{
  "encoder_arch": "tdnn",
  "model": "encoder-decoder audio transcriber",
  "dataset": "read English sentences (LibriTTS-R)",
  "train_examples": 15625,
  "time_shift_ms": 100,
  "n_mels": 64,
  "hop_length": 160,
  "input": "log_mel",
  "spec_augment": true,
  "win_length": 400,
  "tokenizer": "char",
  "vocab_size": 32,
  "encoder_norm": "batchnorm",
  "encoder_activation": "relu",
  "encoder_depths": [18],
  "encoder_kernel_size": 3,
  "encoder_stem": "single",
  "encoder_widths": [384],
  "fusion": "cross_attention",
  "decoder_width": 384,
  "decoder_layers": 10,
  "decoder_norm": "rmsnorm",
  "decoder_norm_position": "pre",
  "decoder_activation": "gelu",
  "decoder_mlp_ratio": 2,
  "decoder_head_dim": 32,
  "decoder_fused_qkv": false,
  "decoder_bias": "qkv",
  "decoder_qk_norm": false,
  "decoder_layer_scale_init": 0.1,
  "decoder_parallel_block": false,
  "decoder_inner_norm": false,
  "decoder_drop_path": 0.05,
  "decoder_positions": "rope",
  "decoder_cross_attention_every": 1,
  "decoder_tie_embeddings": true,
  "init": "torch_default",
  "residual_init": "zero_last",
  "optimizer": "muon",
  "muon_scale": "match_rms_adamw",
  "lr": 0.0027,
  "momentum": 0.9,
  "nesterov": true,
  "orthogonalizer": "newton_schulz_5",
  "adamw_lr_other_params": 0.0012,
  "grad_clip": 5.0,
  "steps": 5100,
  "batch_size": 48,
  "epochs": 15.7,
  "lr_schedule": "poly",
  "final_lr_fraction": 0,
  "warmup_steps": 150,
  "weight_decay": 0.2,
  "adamw_weight_decay_other_params": 0.05
}
Rows from block 5 of the text decoder, named by matrix and row number. Rows with one number belong to one attention dimension. Each number is 500 + 40 x the weight over its row's rms, rounded and kept within 0 to 999. All counts start at 0. Numbers have three digits each. After the name is the row's rms in percent of the matrix's.
# q: attention query (decoder.blocks.5.attn.q.weight, 384x384), inputs 43-85
# k: attention key (decoder.blocks.5.attn.k.weight, 384x384), inputs 43-85
q.40 097:466489560514492496424424467524453382468484523557492535474469447533556569446520429546594510502515457541508509535541479517513480498
q.41 103:508477509501458474524512579465495505410448497492539473501544517558466523533530570474493495485496526521533478465479515537551517546
q.42 106:529480484495470488471472478490464533518367530503491505412441495460535534396494514463493487519495535520533488531515549437555464525
q.43 099:489554536477514562436504438482435496485441443475522523546405449527524579480525515522444503510497542478525497474496550544449454458
q.44 103:462487504459456538599456534580468506442543550513461448486454474486428518477474508531526462543528553462551449492464548430473530487
q.45 102:529514470517496540522532484539473389492554580550493459531585473511576527558534459561455532532572523434550528481513525546519496442
q.46 098:482576512478512485450503486482529583515496508481519470537580592492471467501515546524531547500467437525500504510509451537475447466
q.47 103:505469505495507452513413511488540526475442446473481537528563485482560491515475496556519484462480522449542449512503513572462550438
q.48 107:477477532459603447434507556537496501494503485501532525546504443476457430541531563470504512507437594468450482456500545452432496550
q.49 102:485584556471455458438539457466508502481518490481475514476532535473486463486511538468467429525566495485501408492499524447516509463
q.50 110:487400485486474549469544462507501564546534490425487508446538491518492495533464531454513483528487514552482516494552482498518525528
q.51 105:499484512472516499532491521488551469445488491519513528550574502467432546482525520502523552494510569498539474532554524467455507511
q.52 102:552459466541373462589525538473542436553497453504434485530478506517536519429521466511427483439400535497553537512526492527525671601
q.53 108:460463521473539469473471544525518551506501479494466529529490538543560442511441469597484561516525482478450543509560435494531467527
q.54 106:492482521469551577511460624498502547513437543486457466527461424499505479449398558487413452440497416500471428546507495486523474463
q.55 096:528527544539512450597484498531624473551506386542507525477482456536483445492503471503491536527510508463483526514557455560466563579
q.56 090:500499461514445496433505510466571468497438528542549505541529474439549485483576483521561557438396504525537481480544545577449472481
q.57 098:543498603510575510422569490473558483492400488475557484472507555475473515519548489556478521505536434494533557462435518462591455448
q.58 096:543519527460536565473497587511584492507483560457441471467528480489539552466545565485466527546516517500505484533536486528415494466
q.59 093:513470553502507570512529498518562424544526527497526536617488469488388487446507543520476454524534497446514543486533476477559575553
q.60 095:555535430471569519575553536489483566534492499458477521530452608493566463534460473496422535470483460460490549488464510461465496520
q.61 099:492562458448581560489490548456455519555394457589512530484505471560476522510508553457474496454478529443476486427498500550531504536
q.62 102:483476429540455491468453477540481559481561493484456451506519446471551489451503497460430478523514546511478494525525482508482584542
q.63 092:491520508528556577486511461504536472556519469459510474561465500424476599544500462518457499526540547481460524564480505443518454509
q.64 115:493531509535445493483564477491492504418498542409487517487480453500501498524503484576536530478498521463556507543479545434516522532
q.65 099:470487505504524533555465518495475544494547557518434464470526492496505529479447510508504467527534498518569571507497499452500493504
q.66 103:491479471552506550573481497519546499504587515510493548491498484502458423475502547466533460502497488472534511481414456500529523478
q.67 102:427544498490432481431535514489574493477577495505576519439469491492551510457450501496527539499524511478417496540586532462458446476
q.68 106:457498516443519522463450526563503527480494449448493451479472489558395533557537545501499449468521444487507462480457459495523471454
q.69 108:466523435527512549506507560544518497477496549460470486445473481522562492552542535467444508536489485475494460543513497488511456492
q.70 101:510547458521521490540420567450485560527444457493469551512558450498491542530541556487475446527534559478508529529584512485551441513
q.71 110:518485465594533549515454480480483515522494558491531515505472525420491440500469572485543510506530467461510561489507473480498482515
q.72 103:468424503400524466572498474509502482496471460509514545434488458547476509475486589461472491504440489481502520505526456495459397583
q.73 100:431503421528457486475547557523479531488525521520559508485492445474488489558498516484497500439497493593441467457505515561511470481
q.74 106:592518572465459529437535574444555504536528479538559401509502470497507526447464450523582511467470509514522492486475519506505497452
q.75 100:448484510596493463461490484497439503522480496448513494505509501464493481569495476502495543517562557444513470498463457445450510497
q.76 109:548507419461468456491494502488475529465495494506491516462488510501409514528498590518536498425486466418523487476486448485470499487
q.77 100:537550486426507465478466486497504499504546469542491509483480458500505544532524470562500478567585524477505504478536539513587490411
q.78 110:446458521448447480549580504519589490453584496457503463521534494493486456535472485494480441555520473530468563572588481507529487463
q.79 104:557547468512451524524544563560532488540522443500454529493542490512501518469465453547455524519554565451496438493484555462621539556
q.80 110:569514500559488492488494510478497515490471490486447450503564495530477497468506503460451551444431494468560430488509455518457524467
q.81 107:481528532508588510452455527521469474488542459494507515531531496429485511546475489500582418468501502596475489491516516446510445497
q.82 110:419479438477529524558464572463538517448537514535552565542535491470537506463504470547531586486494501500473455516563484423501447538
q.83 107:483593482463553549444455532341496547494495469467499566445470496563537561511543533433513515527421517482478468562535462465487493461
q.84 101:543498510476458577487503529523488492519609514487516469468537503489508528481536485467456555502476525470526468429418524565492567476
q.85 106:503472514549479530575542587549557454520504485501468462489473519491450494512510497511508530479515554614527461533543562496503460504
q.86 111:481521571537468449459476514523460511624462521461506460525493507507554464548489520530505461521543434544490518538521521538526497504
q.87 108:466481566433561445455528445561532453560533506618482486484549496506467511508490472490490509425522491501500542507510467480519445565
q.88 102:532501459515526415488493510529479493422549514529435445527450486501581491489566533474532484482462513464593480509541486511508497477
q.89 109:485508437549441490561525556495540534451505536513504537452512492482463520508427535500452602476510514431470445586487508476487499468
q.90 107:516493534414535526484494497451489489488506467512524524568548431512568442432491535485525526476511496584504462468538505462510486542
q.91 105:502427524456546557437493440543567515475507515455473505511512526578491519483509435646453470492509444443534508468545484525491531421
q.92 100:482543535486508528548532569492409539456484456489502456482506547483436506496493399490554463461506498568518583520435584394491475511
q.93 107:457448498518558527468502543485403476429488510514496500514526476566523509481462465578464491559467546475511428416508471459415519497
q.94 109:476429531544579454502469465457473482484556529503437454491400508446474513498521542495480435454429559519515505513426479523492505508
q.95 103:432574534536534482570470421526475465496520539480516462523526535496491462488531508525554480495503523489510472588465497484508521536
q.96 101:514525518562428425544471489503532489492536446446470505545565521520514448520473495523510527447542492515559517431565493508522508420
q.97 095:481500501490522495479470496475469507488517501523473546485530488497467521526478478579512556547464540531444504494534432469574476446
q.98 094:471456409488491506552551505423482397543558480497530482517557568528496467504482438508467496464454508577462507426533507536482482591
k.40 101:482447512446467503512483489495470469497454489471458470525496583506403537446472496531514453555427496476442479526519523563451511531
k.41 105:552484536480517508543492478487532484480510565467544526547520433533500488487496419398515499484500530482547443479487506495527509438
k.42 109:482518450508437554483511464512469468514520594499504485582464504473492541535546473488439448447509491517489519479512562412584566515
k.43 105:522491521448461386537485408529478520566488545571477515495454435476492561489481519489497482495564511522441450505473470506531507473
k.44 103:502527485503556489506445496544493525485488394479486482534456497584492518475470492501538501478557512491541472516518452534524514455
k.45 104:460503478527468463496488515534441497466556551514503523496465489507537450497463513528568454454481478459479544518474454499507570537
k.46 103:460487542448504453485463456487480560527524516571549510489496498475510462468502503485458481538508454514525537517531528504509519519
k.47 109:506487469450522560523476518508530568534503545488508513461466557499492506488509493484473547504455535463495457477504514570455461503
k.48 096:522547527480478538500550469500491521484607516492457491495509525461455383563477477522571506533467515455527484492576502509518505524
k.49 101:465434518454501526567571498506480518491455450439449472493507499557515460504506498506551458505602468432494545590426549551486476541
k.50 110:465445523443583467446403461472544565477472501510566536453535448516471472537514441436554536465478463496480552501474497523529436467
k.51 096:516508491503477467454508517583483518561463483519495462520508459531437491502488477483468556471533413393446525545455477533473463454
k.52 096:462520498462592500512529391513458513502471439429541463525512510487459485484564448464493550489510528508455498519547503500467491507
k.53 112:451519471466413564557588587490498519534496532454518454498526497493550512455436473575559458493552525418476524483408513484539501521
k.54 108:510503492508456496462526522489554446508490496509490477499513518484522487445555541479519435478571572526420504461551419560497464454
k.55 096:479533485541453470496513410466499434479543457459471543501547500518500499458447492476482480481531522561473519477512496489475502445
k.56 098:438505568500500398496530521547537577485516484503500513458479515493455510541572487478532513482495431535500553517474543466520541489
k.57 099:444469525587429515468574562502433486477448527458465448512465462469442470567459553412464596565457436500527527514560575473552478523
k.58 097:523489486549396545482451529507466520506548576480483468501537522499427481516530552517504467477512480457482468516530554470488481425
k.59 100:543569457507492547425508503529452516472506484490540536493464500486469447380509427502490486522504480481476449456505509464517463470
k.60 102:532504513516496437490504520461457514499519495459507618502474546513537462503504501448498564514480455505447549468481556475454585413
k.61 097:461550502496441436510539522467522578487598518489545549549564455530445516466462446531496483404472611540413566445479411460499555489
k.62 100:475463486501557462472461449509464499443531495540520538551554529416481488492539549513525495583491483472467484542549490463545530443
k.63 100:509528537515485533556482558541490526436465518527493545468440452514472521532441552523448498519522610506483456518467455458481510538
k.64 117:520445401459498528518492572498441519524552500522567440503526511576503499456496442518520488448530505507520460481435507458444468478
k.65 106:469534469500497483503538500447477582434482489512494491521576490519534497520483393530488498473522489513527560524463523496421511538
k.66 108:542505525505509465511470483505408508489499464523584522451513508487583481465525549595519500458575565583503468545530464487432484437
k.67 095:493508486551505487495450476453525489472432460502522537570478474438412417531424515513497470548494549521487488493501508477552429489
k.68 103:542477460524515502531525557485498522464482491469536558553445549550485545506459495597525525465515461504554463527571443536523481536
k.69 105:517568553546541458502556480477388515489568568552459500499453503503419457487521470484488563492490448531503501513457563534536538572
k.70 103:494530547527542525554494520430450460580488467477567525464532450529497470541539488519489453568504512515492530467403517513488441610
k.71 109:579517444512440424397495557485541537478486579538442471483523451467546521518502469442560490528493452528500467513526602560531492516
k.72 105:455475526492497519431489516477500478528493500534546440565482467473528484563489448507505464501483520488433485508497497547549540464
k.73 103:525562530533473421564479446418455474531473450463514501506535507417465524522511515498499492480459478562435534546500504572485533493
k.74 104:483437552443546492574491469520575505554515448584456475499525535509391549510499497505419443536486547549481509526481455470550522505
k.75 101:549511417500428543542573514498538517464441460488432532495537512478613539487481501547510507516527564506459505522544470523430522474
k.76 110:469496480557470473488493488531450516519487599452481532495483527496479505549508453523448568459501488571460514551456485473506542422
k.77 103:517495537436486478527504518512554505513536525521466503516484448538578495464561454495491460486527503543564483450500513472496479553
k.78 109:494483568535473436483502430585497484470464437481487566559443503437483474511510489508505473528413485512506538474497494540468465541
k.79 107:481533422526492490522500525513495513516536498531528550460507484510527545476535499511555457512515566502490506481493495453476484587
k.80 109:497479549555496482564493474450441470432498547545447513466533532532514524544459471478472509509551524470531601498446502477528562461
k.81 097:528497479499527548503502462497503485527529523524530463392568473543467534498473482490482413505428540480536511456528515503459504565
k.82 108:472536427444528493455521436524534480587504462522546536491455483547521453523539492531607540490527421472544453481543515506482560539
k.83 107:580484559546521478493441535497527488528484524490434515536511513478492492452564500489477441499493492467531460538502447464475514518
k.84 098:477566478557484521500523562489501490559518549488513462517532552481512580475462469526441510506468549503506534498547533473455485484
k.85 103:546523540529630444480467535479499449488519536466514451470544459557517505509516470531502483458414502496433515549440554563528458507
k.86 104:514473492512516523411565507488524491477479379466466508459504492509487497532466464476422509520474514521493550528553514536534437527
k.87 114:505468509414498489507489476461437520513526468478501546440523426462508527564512547491545509525599464490438431490518488504501452560
k.88 107:524529491589524520482551491587548546546512538549526429456534592440565502542495545506471571431486541503472503516563521495437485450
k.89 111:454516552478500499517481474624490490541468533502436528484502521446556431468526413516491539527513502506429483434510545544471500494
k.90 107:550530461443450381485474478494537561460470538437490549460500532495550512564486467490493494494356555509485515505455465549430485458
k.91 099:422489539465536525483491598532523580430541569513522506494485506481532555540429496502532576437497539506547490417511485525492521527
k.92 101:506507541514478461516467524525507453459440486533503482463490532541511562526528484506487455528458505498577529516524458548518489498
k.93 108:492462533502521528382532551445437431527476461542486549468543490507529406502523514489520509471466497536489486549535474456472474476
k.94 107:525483511511484544525503562453434509488505480460560486540514456518486426463482543503525485558542438511510562510483452446490484551
k.95 102:485467442477456511606494510540531527442565576449437558561551515491517533529462522516465525486568541597482489457565481446449535497
k.96 094:528503504442560557465509544555461491514541585548470558476551469517551464536501487592470499539486440502470468485486527468483477490
k.97 086:503481546521496564510556541444524529553506542551499483512483555536511548472519511513486458463545480482482476532480556505492471462
k.98 095:558401496521516508498517506567482511438527517439563468464473476554544461517509503483515518495460462494457469584539591423528488477