config = dict(
    train_examples=15625,
    win_length=400,
    encoder_stem='single',
    decoder_width=384,
    decoder_norm='rmsnorm',
    decoder_activation='gelu',
    decoder_head_dim=32,
    decoder_bias='qkv',
    max_steps=5100,
    warmup_steps=150,
    adamw_weight_decay_other_params=0.05,
)
Rows from block 7 of the audio encoder of a small encoder-decoder audio transcriber, named by matrix and row number. Each number is 500 + 25 x the weight over its row's rms, rounded and kept within 0 to 999. All counts start at 0. Numbers have three digits each.
After each channel's rows are labels from the 100 clips, of 14976, where the channel reaches its highest value: "loudest" is the band of the loudest frequency at the time of the peak; "responds to" is what is common among them. Only what is clearly more common there than usual is listed. The data: read English sentences (LibriTTS-R). In brackets: how many of the 100.
# conv: pointwise conv (encoder.blocks.7.conv.weight, 384x384x1), inputs 288-383

conv.66:502512522484490515490511464525520519524515507490521520514487503518476432466483477522487527518516478499495485479486495496502517473468512495492492508482519532485474458536469537477484466516501483541519502517497530468480530506482537493546472481495487522516461492513479530540483507523483522480
loudest: 250 to 500 Hz (38)
responds to: voice: female (81); the word "be" (28)

conv.88:461535515556464522483500572523513493449493462506509528458475513467529538484481458480488477497516539525514483495515513475506471479465503527498514517499526508516485493542487506527484523476457505491489505436495499523544497491541520495454558501502534476564483464483509503515480502504506506503
loudest: 500 to 1000 Hz (25)
responds to: the word "with" (25)

conv.287:526503441529477510519509498487487531516469467528505477528502534525522479456500486505528495486481504457457463500525515513542551507503524530513503510522474516501530491490518527546521543488495544515500529469501541496536514534485498509513522510467545510512505456528513447535556524479477534488
loudest: 500 to 1000 Hz (30)
responds to: the word "my" (31)

conv.351:465510504560536476503499497535482501470523473519539505502446518563489533444500519504467493508491494493466516485505479510490481508474470499492520539484508533532507486498432537505505532502484510530509522483515536521492465482516551502463455491492533534502473492480502445480502502493491491497
loudest: 500 to 1000 Hz (50)
responds to: the word "all" (28)

conv.124:485498500530507491481508485475523548484501483460498485527487552513541505481547462486498471488486494501511485480508545498497509521467522480456478490521476493464485503501509446514501483476476445481522512522487452454555490492517508518502467496492501488536466487518520466478483500470470499450
loudest: 250 to 500 Hz (43)
responds to: the word "you" (32)

conv.45:526500509537497502447497558487476536511493477493479488493503515461504466500475510532487445491520491500519486507524502454418507489501477476499471491474549488487468464507510463489500472449498547488528549478491475488514481466523509508463494516502509509538487491501511507508460502494507545462
loudest: 250 to 500 Hz (39)
responds to: the word "be" (33)

conv.274:531433505527481437480484486497505485498490535487465512477536522500523501502473470506504506494510454456473493513459530502552506469507459516457506472481507514487480542506498488497488533488523511512516513526513479514481520493523449549521492492500516498534495498472488499469471474465510515520
loudest: 250 to 500 Hz (39)
responds to: the word "was" (64)

conv.188:497477511503492489518505536523426493534527491533491492470526498499498533539483487498542502567516512515530506546505484488508484523521472474484493496480501489525511455494512511497462511516498452470522527514510519485520493462488488517479525523466461497487491457502492519523470524502454449478
loudest: 250 to 500 Hz (33)
responds to: the word "be" (27)

conv.147:537484480501508500533545523477516502513434533497521497494516528512486502518499447463499503483501525545515547485520520491478511500511520514502530535517473486475482476540501491488497495513508501485486501506467499499511556426465476535477469481498507499498557527482507441492467466486523537556
loudest: 250 to 500 Hz (39)
responds to: the word "you" (53)

conv.41:482485501485506506517453474490503516524491482450490480510477526481532483508531468521481526506517527475477518511516481523491511509523478472500526502524481467480534496494467478495509475520450484461460462502477511520489508485503466538525495524500536500465477488447495502492458483555506512461
loudest: 4000 to 8000 Hz (66)
responds to: voice: female (80)

conv.204:517476479521541501488485475486502554468492508511531564482485502513529506490479473487489517453485510476533483488495491488498478518511541499510510522509486476517484535486462512483507508539503520455479537487476485494495451512447488470515502477519510495505515534541564504500443479494522492504
loudest: 250 to 500 Hz (51)
responds to: the word "she" (60)

conv.110:537556490531497504520500515466495485518481494513486466488484513515511485529510517497501500524519506479477487470465512501465500484539473490485474525475524487494497510509476484487503501529506512480542456559485483487516496461526492505502471500486454484475490485528505469483493474494424480498
loudest: 250 to 500 Hz (35); 500 to 1000 Hz (25)
responds to: the word "his" (33)

conv.46:506505517496476468506498502433485540507480445472531454513490509486468460499476477481496485494470501502466505486513521530493537496528524529478489487487507464489511487549430447473465504484523485495519469505465516534456484485496511472490510545482511500469483479497523520481514481485514514528
loudest: 4000 to 8000 Hz (68)
responds to: the word "just" (41)

conv.243:521473504535520492523497487503501505502492498506470491457445494467494514507504481492512539517546538497504509543519519464459524513473542494495519505492524487426476495482443491505486471472517498467452458497509522470510486504443508511423544556467527488483514483478499505494490529478494472545
loudest: 2000 to 4000 Hz (41); 4000 to 8000 Hz (37)
responds to: the word "mr" (50)

conv.376:502499528479510538477564486481491511530515498508518467492524488491483491528507521541511518478483484521440464472506499502462478514457500496477439534535470466470504513513504514530507511508524530496494444500514476500474469515513506516501494513473488466501499507494535530493510501523508520529
loudest: 250 to 500 Hz (38)
responds to: the word "of" (53)

conv.358:526511474535519516505444497511494516513510510505494520508561515517513519458496492440513498492441511494545506491466483493504482488537473512502489535500536475485522514480535517504522482516520516517481481509483507522475477491497479495496452479547518509481482466439468540480478527489463513462
loudest: 250 to 500 Hz (41)
responds to: the word "the" (75)

conv.308:519491487489490472503524509527481513470489522476504536483529496464520490487480487534453495486504463450551511522446556491516487505501505530492512501464493491479474513469507520497461517493476503475516508456528498571459509497483502490472518511484536481495458518526502534456488488503513482523
loudest: 250 to 500 Hz (38)
responds to: the word "with" (28)

conv.208:524527484465535453498464530522493511515554502506530479452504547565493506521521520497464516492501475510461518487506511551468531556490549490529528490499491507478476503491487475518491512509508504478489478479508468487499485476535465485485498471491503464511465509526498499503506508500460476466
loudest: 500 to 1000 Hz (33)
responds to: the word "but" (28)

conv.164:501515492495495480486416510512497529483514527441528505464522534507527506547479511495484493442476506497493497498493475539551485494475504515508507508548463494515463489501514491501484494480482490483539503457509520471552440506498492504510470540516487475528511456520532494508510532486530530510
loudest: 250 to 500 Hz (52)
responds to: the word "was" (40)

conv.230:475510445470467535480491509504479462517492483517482521524496466517532528538549538508494508572505491484555519550491459524475501501447509495500474514544482523527497538490444488464500515503509468475516493478509520489496524520521524531512545499446499487515487539527520555505540473511457493492
loudest: 250 to 500 Hz (55)
responds to: the word "you" (51)

conv.231:486538517547485499535447491503484509487516534502514452494458476474484506454492462497503486495506468495475531516462444489493500475457483514548516483483521519477493476523498500497500492532453495479541488517510472496513490487535502483538497525483571491484495514468490477479467534489487453464
loudest: 250 to 500 Hz (51)
responds to: the word "the" (87)

conv.313:510475527498507492534483488467496515472458473560474486482534517468477485497558507441445514548496487500499494501479544508483489488492477550522544458516499489480452464447579474501466498482496504487510500496504466497474476517523493492499488505507473497482523494520515524487486467490511541502
loudest: 500 to 1000 Hz (47)
responds to: voice: female (81)

conv.76:522520502489522503507485535485491515470469507491456510518457479522560525485462486550453506478462477521505484499455528497508480475514476513470464499512509436521497534526504475514513505463483524492526478425543529506482535473543529577473504469474535525503463498482505478487499518528500503462
loudest: 500 to 1000 Hz (48)
responds to: the word "but" (32)

conv.242:536489462526498544521498460485508497541515477514495500504486490534529501538505462488521513437558457455497472503444474492488462482521492489455480549538514501506484506480485550518499435481520435533495532487497488459530516510505514476509459520492490473513502482508501510498529497475490560503
loudest: 500 to 1000 Hz (58)
responds to: voice: female (82); the word "all" (37)

conv.245:534493522542499447447489477482506504475476515545526518505490522496478470461450452492520501508553471506529506536510510465497503509472487480516460473517495447515482496516498497507474511496470413499525497493518503485521512530475502491437481494472552492499480513515496458485476507500504482527
loudest: 250 to 500 Hz (38)
responds to: the word "was" (53)

conv.91:489518482440492500506530519487487489497457441497477480489504490475497477524495480491515531468470532494484500547483479516482484521504485523506500517486510531507547533485437452504478497512509495470481501498507510521495516507515488459452504476460491531459492513457482555498466461508502487510
loudest: 250 to 500 Hz (40)
responds to: the word "your" (27)

conv.316:472503458491530513489475489470483520483501539490477482523530487527482520497486509489541499475502487531465527501513431494497499514512487548510539505492515518513515477505524526489512480480496430484518485514480514518498479478491476512475503486492487503510510503547512470511483505471526520510
loudest: 500 to 1000 Hz (25)
responds to: the word "my" (33)

conv.338:458490522489508495533507524530462501492506518503520521470523443520501508474540495474489478504457500523462499518523484476492483559519475514481511517494552508511515496510495522482493508487509472479499481523567485486536484519495520471566542507484527516500527514524468501551483517512494499462
loudest: 250 to 500 Hz (35)
responds to: the word "was" (34)

conv.114:481491503510526473500503520505474500516518528510493494476515481492499457539483500498477493509534515451473502458498473514522549521472499498465526487532532497517489469503544510467505481501472467483498530491491478485518521542550497490485502476495433476473507504473513478519481521468507485452
loudest: 500 to 1000 Hz (41)
responds to: voice: female (81)

conv.44:416519515496551477514502512482532521523484484512488516485525492548480469483460480492483537492531548534467493511459488531492490486502478516533520488517505487471528533478514523497480487503498467459510510472508526488532521515530496491465503500493523488555517469497498484484474489536482481493
loudest: 250 to 500 Hz (46)
responds to: the word "was" (41)

conv.31:515479500505488494514506499486517486494493502500450534481522527499533466479503510519437515477495481539484525482477528534492503469543506470475518497506525503524514516512524492454450470522476511446482460451517516473531471511487495470501493473506513496534514518461458504505522497525526502530
loudest: 4000 to 8000 Hz (27)
responds to: the word "his" (32)

conv.291:483497483527485496493497481497510507531475484508536480510554484513496482478491441479502484514471499541500527502461502520498521454519502543538508515524462513455504521472521476497506521459502457503492509502519536470480532476509440503474482478518482471518475484533514504488517471461566482527
loudest: 250 to 500 Hz (70)
responds to: the word "was" (46); the word "with" (26)

conv.236:514528479518505480484522519464499504469489527538470464516481493485511531466506464485447484444511454488498428527520531515528482475468487472503494487515515506479493487473439497501473572524493473522517465509527533577486465488524537518445500501453530497466492514514508539485477518455516511454
loudest: 500 to 1000 Hz (36)
responds to: the word "my" (30)

conv.160:482487530506475474499501537500467497519462508498487479526531458482468524546522534515544489509493433545443526522511508487495520524499537543517490501500490514513507496523486498541482468504487515484493523464460494454541496484503472511515497524472484479491501478476499523445494525486530498501
loudest: 250 to 500 Hz (47)
responds to: voice: male (73)

conv.129:510530513490458534487529444474512512524564490511466500501511458484521488520505499524525463467466493484507535505482484489542497502481504482498477519516527535502480510473494508501487513474475467507541493505475510518474469508466504535484494514500508474521511517535476521498514502470511491476
loudest: 250 to 500 Hz (49)
responds to: voice: male (78)

conv.286:498513486523519506448451506499465504470522450513517495527477470483507514480481496498473490500525469481458487498487503496477519485532448530462482478506486499508501572477530529475509490486498490490527488503500462521466503551483515507522491509520487513560507526496459517512467482516479569497
loudest: 500 to 1000 Hz (26)
responds to: the word "i" (45)

conv.364:528530483535501485454511559524500519525500507487487489498478474499544482518532512470475509489454539514488485520483506491557435533515506482503501476492501544459512487496460525501529514517511492460495436504481489512477458477494494496484513526467450485507476521496476507499494551494530419477
loudest: 500 to 1000 Hz (41)
responds to: the word "not" (31)

conv.289:532467494513522489487554508486528510495502457542452515449467505508524492511462453467494473446500510500472481483503510528542487515488500515511500539447480483467499507509520527506473520467523518508501474480516515496493490511443478482455507515491508503504549498528478453499475487488472454487
loudest: 500 to 1000 Hz (33)
responds to: voice: female (81)

conv.62:467461571486479508507509461528511484520503470476484508500501505461466523483479524459473478475499474494495513454528504480529468507463480521487533497490500482472500474484470491500499490495545474487500454493486486468535486489497500516532511546482517499522492457484445520478454474489511490534
loudest: 250 to 500 Hz (36)
responds to: voice: male (78)

conv.377:495507505519434498501477479490470488525507493524530532476512534513490505514517524534499449507510494470494484489451500465509523517511479491517553480471433527510494453520537502549507495532479528481495460451533487539480494491475534490562508531493484529531501447494525531491482481477480472485
loudest: 500 to 1000 Hz (37)
responds to: the word "by" (26)

conv.172:493483491498459478480499501523519495510540491490512494479503504500511470493503482497468480476461530509492545449473505541503491467520498506507489503531445460468497499539477501453476482514505488495538469537575470482510506495489497539504539524536533493485530485462481528521486520451500479521
loudest: 250 to 500 Hz (49)
responds to: the word "be" (27)

conv.192:529478516475515485517490462462503530511485509553530537461477500449477506532529507483502495531498474482533502515465522496509517475517505467476488488497536489479499482539495531484476499506462470523526570528487484484480481528492540497483494457503464514532468525558488498493490481489502501505
loudest: 250 to 500 Hz (58)
responds to: voice: male (77); the word "you" (51)

conv.35:554480518440526461473486523497512509535495514444500524472501503512486489502489517527489485505509527504511533483475513532499475521514488511495456507505522491450515518507498564505516473487482479509490466453537538502511454476527518469468513512484543524522445510541467515507496497494474489482
loudest: 250 to 500 Hz (33)
responds to: the word "the" (78)

conv.6:494497501511533466477479489508486464524467503503544467529493489478508478504516474491540503532528453505543475521492503531498494476518509527492490471511495523478548551516511518482518466514456514505472507492517501462497483507537483513508482525476519528484506498497485500488434568508502508499
loudest: 250 to 500 Hz (38)
responds to: the word "be" (49)

conv.293:469489501536497494489533547549490486512497527484507506520480505442500525507498515509526473535512493502458504488476483492470482474523531508470520496490505525463504489514560514527498501492498505495492516487510543518480480471517520515556511506529510504489496493510528555512476514482500486477
loudest: 250 to 500 Hz (43)
responds to: the word "was" (48)

conv.295:476502491507520518508495517520454466479513513487485507479483520514466448507506491486471546487502523512499493501508476507488460503513444517520470491531539512502507509499445479539473465448499474499484495504511516508548498476506489477530512480525523495496528506538489472492473505494482457509
loudest: 250 to 500 Hz (40)
responds to: the word "be" (26)

conv.331:489486443476510451452483531523498461472465503457567514546514529519489508558488485501472537476494471471493512477514472519501494541486457522480520465520516473490508493477554489488451497488512445502482526472469458487466483523479477514463497532496498507508521456508489494531486497512503468502
loudest: 250 to 500 Hz (38)
responds to: the word "she" (48); the word "her" (25)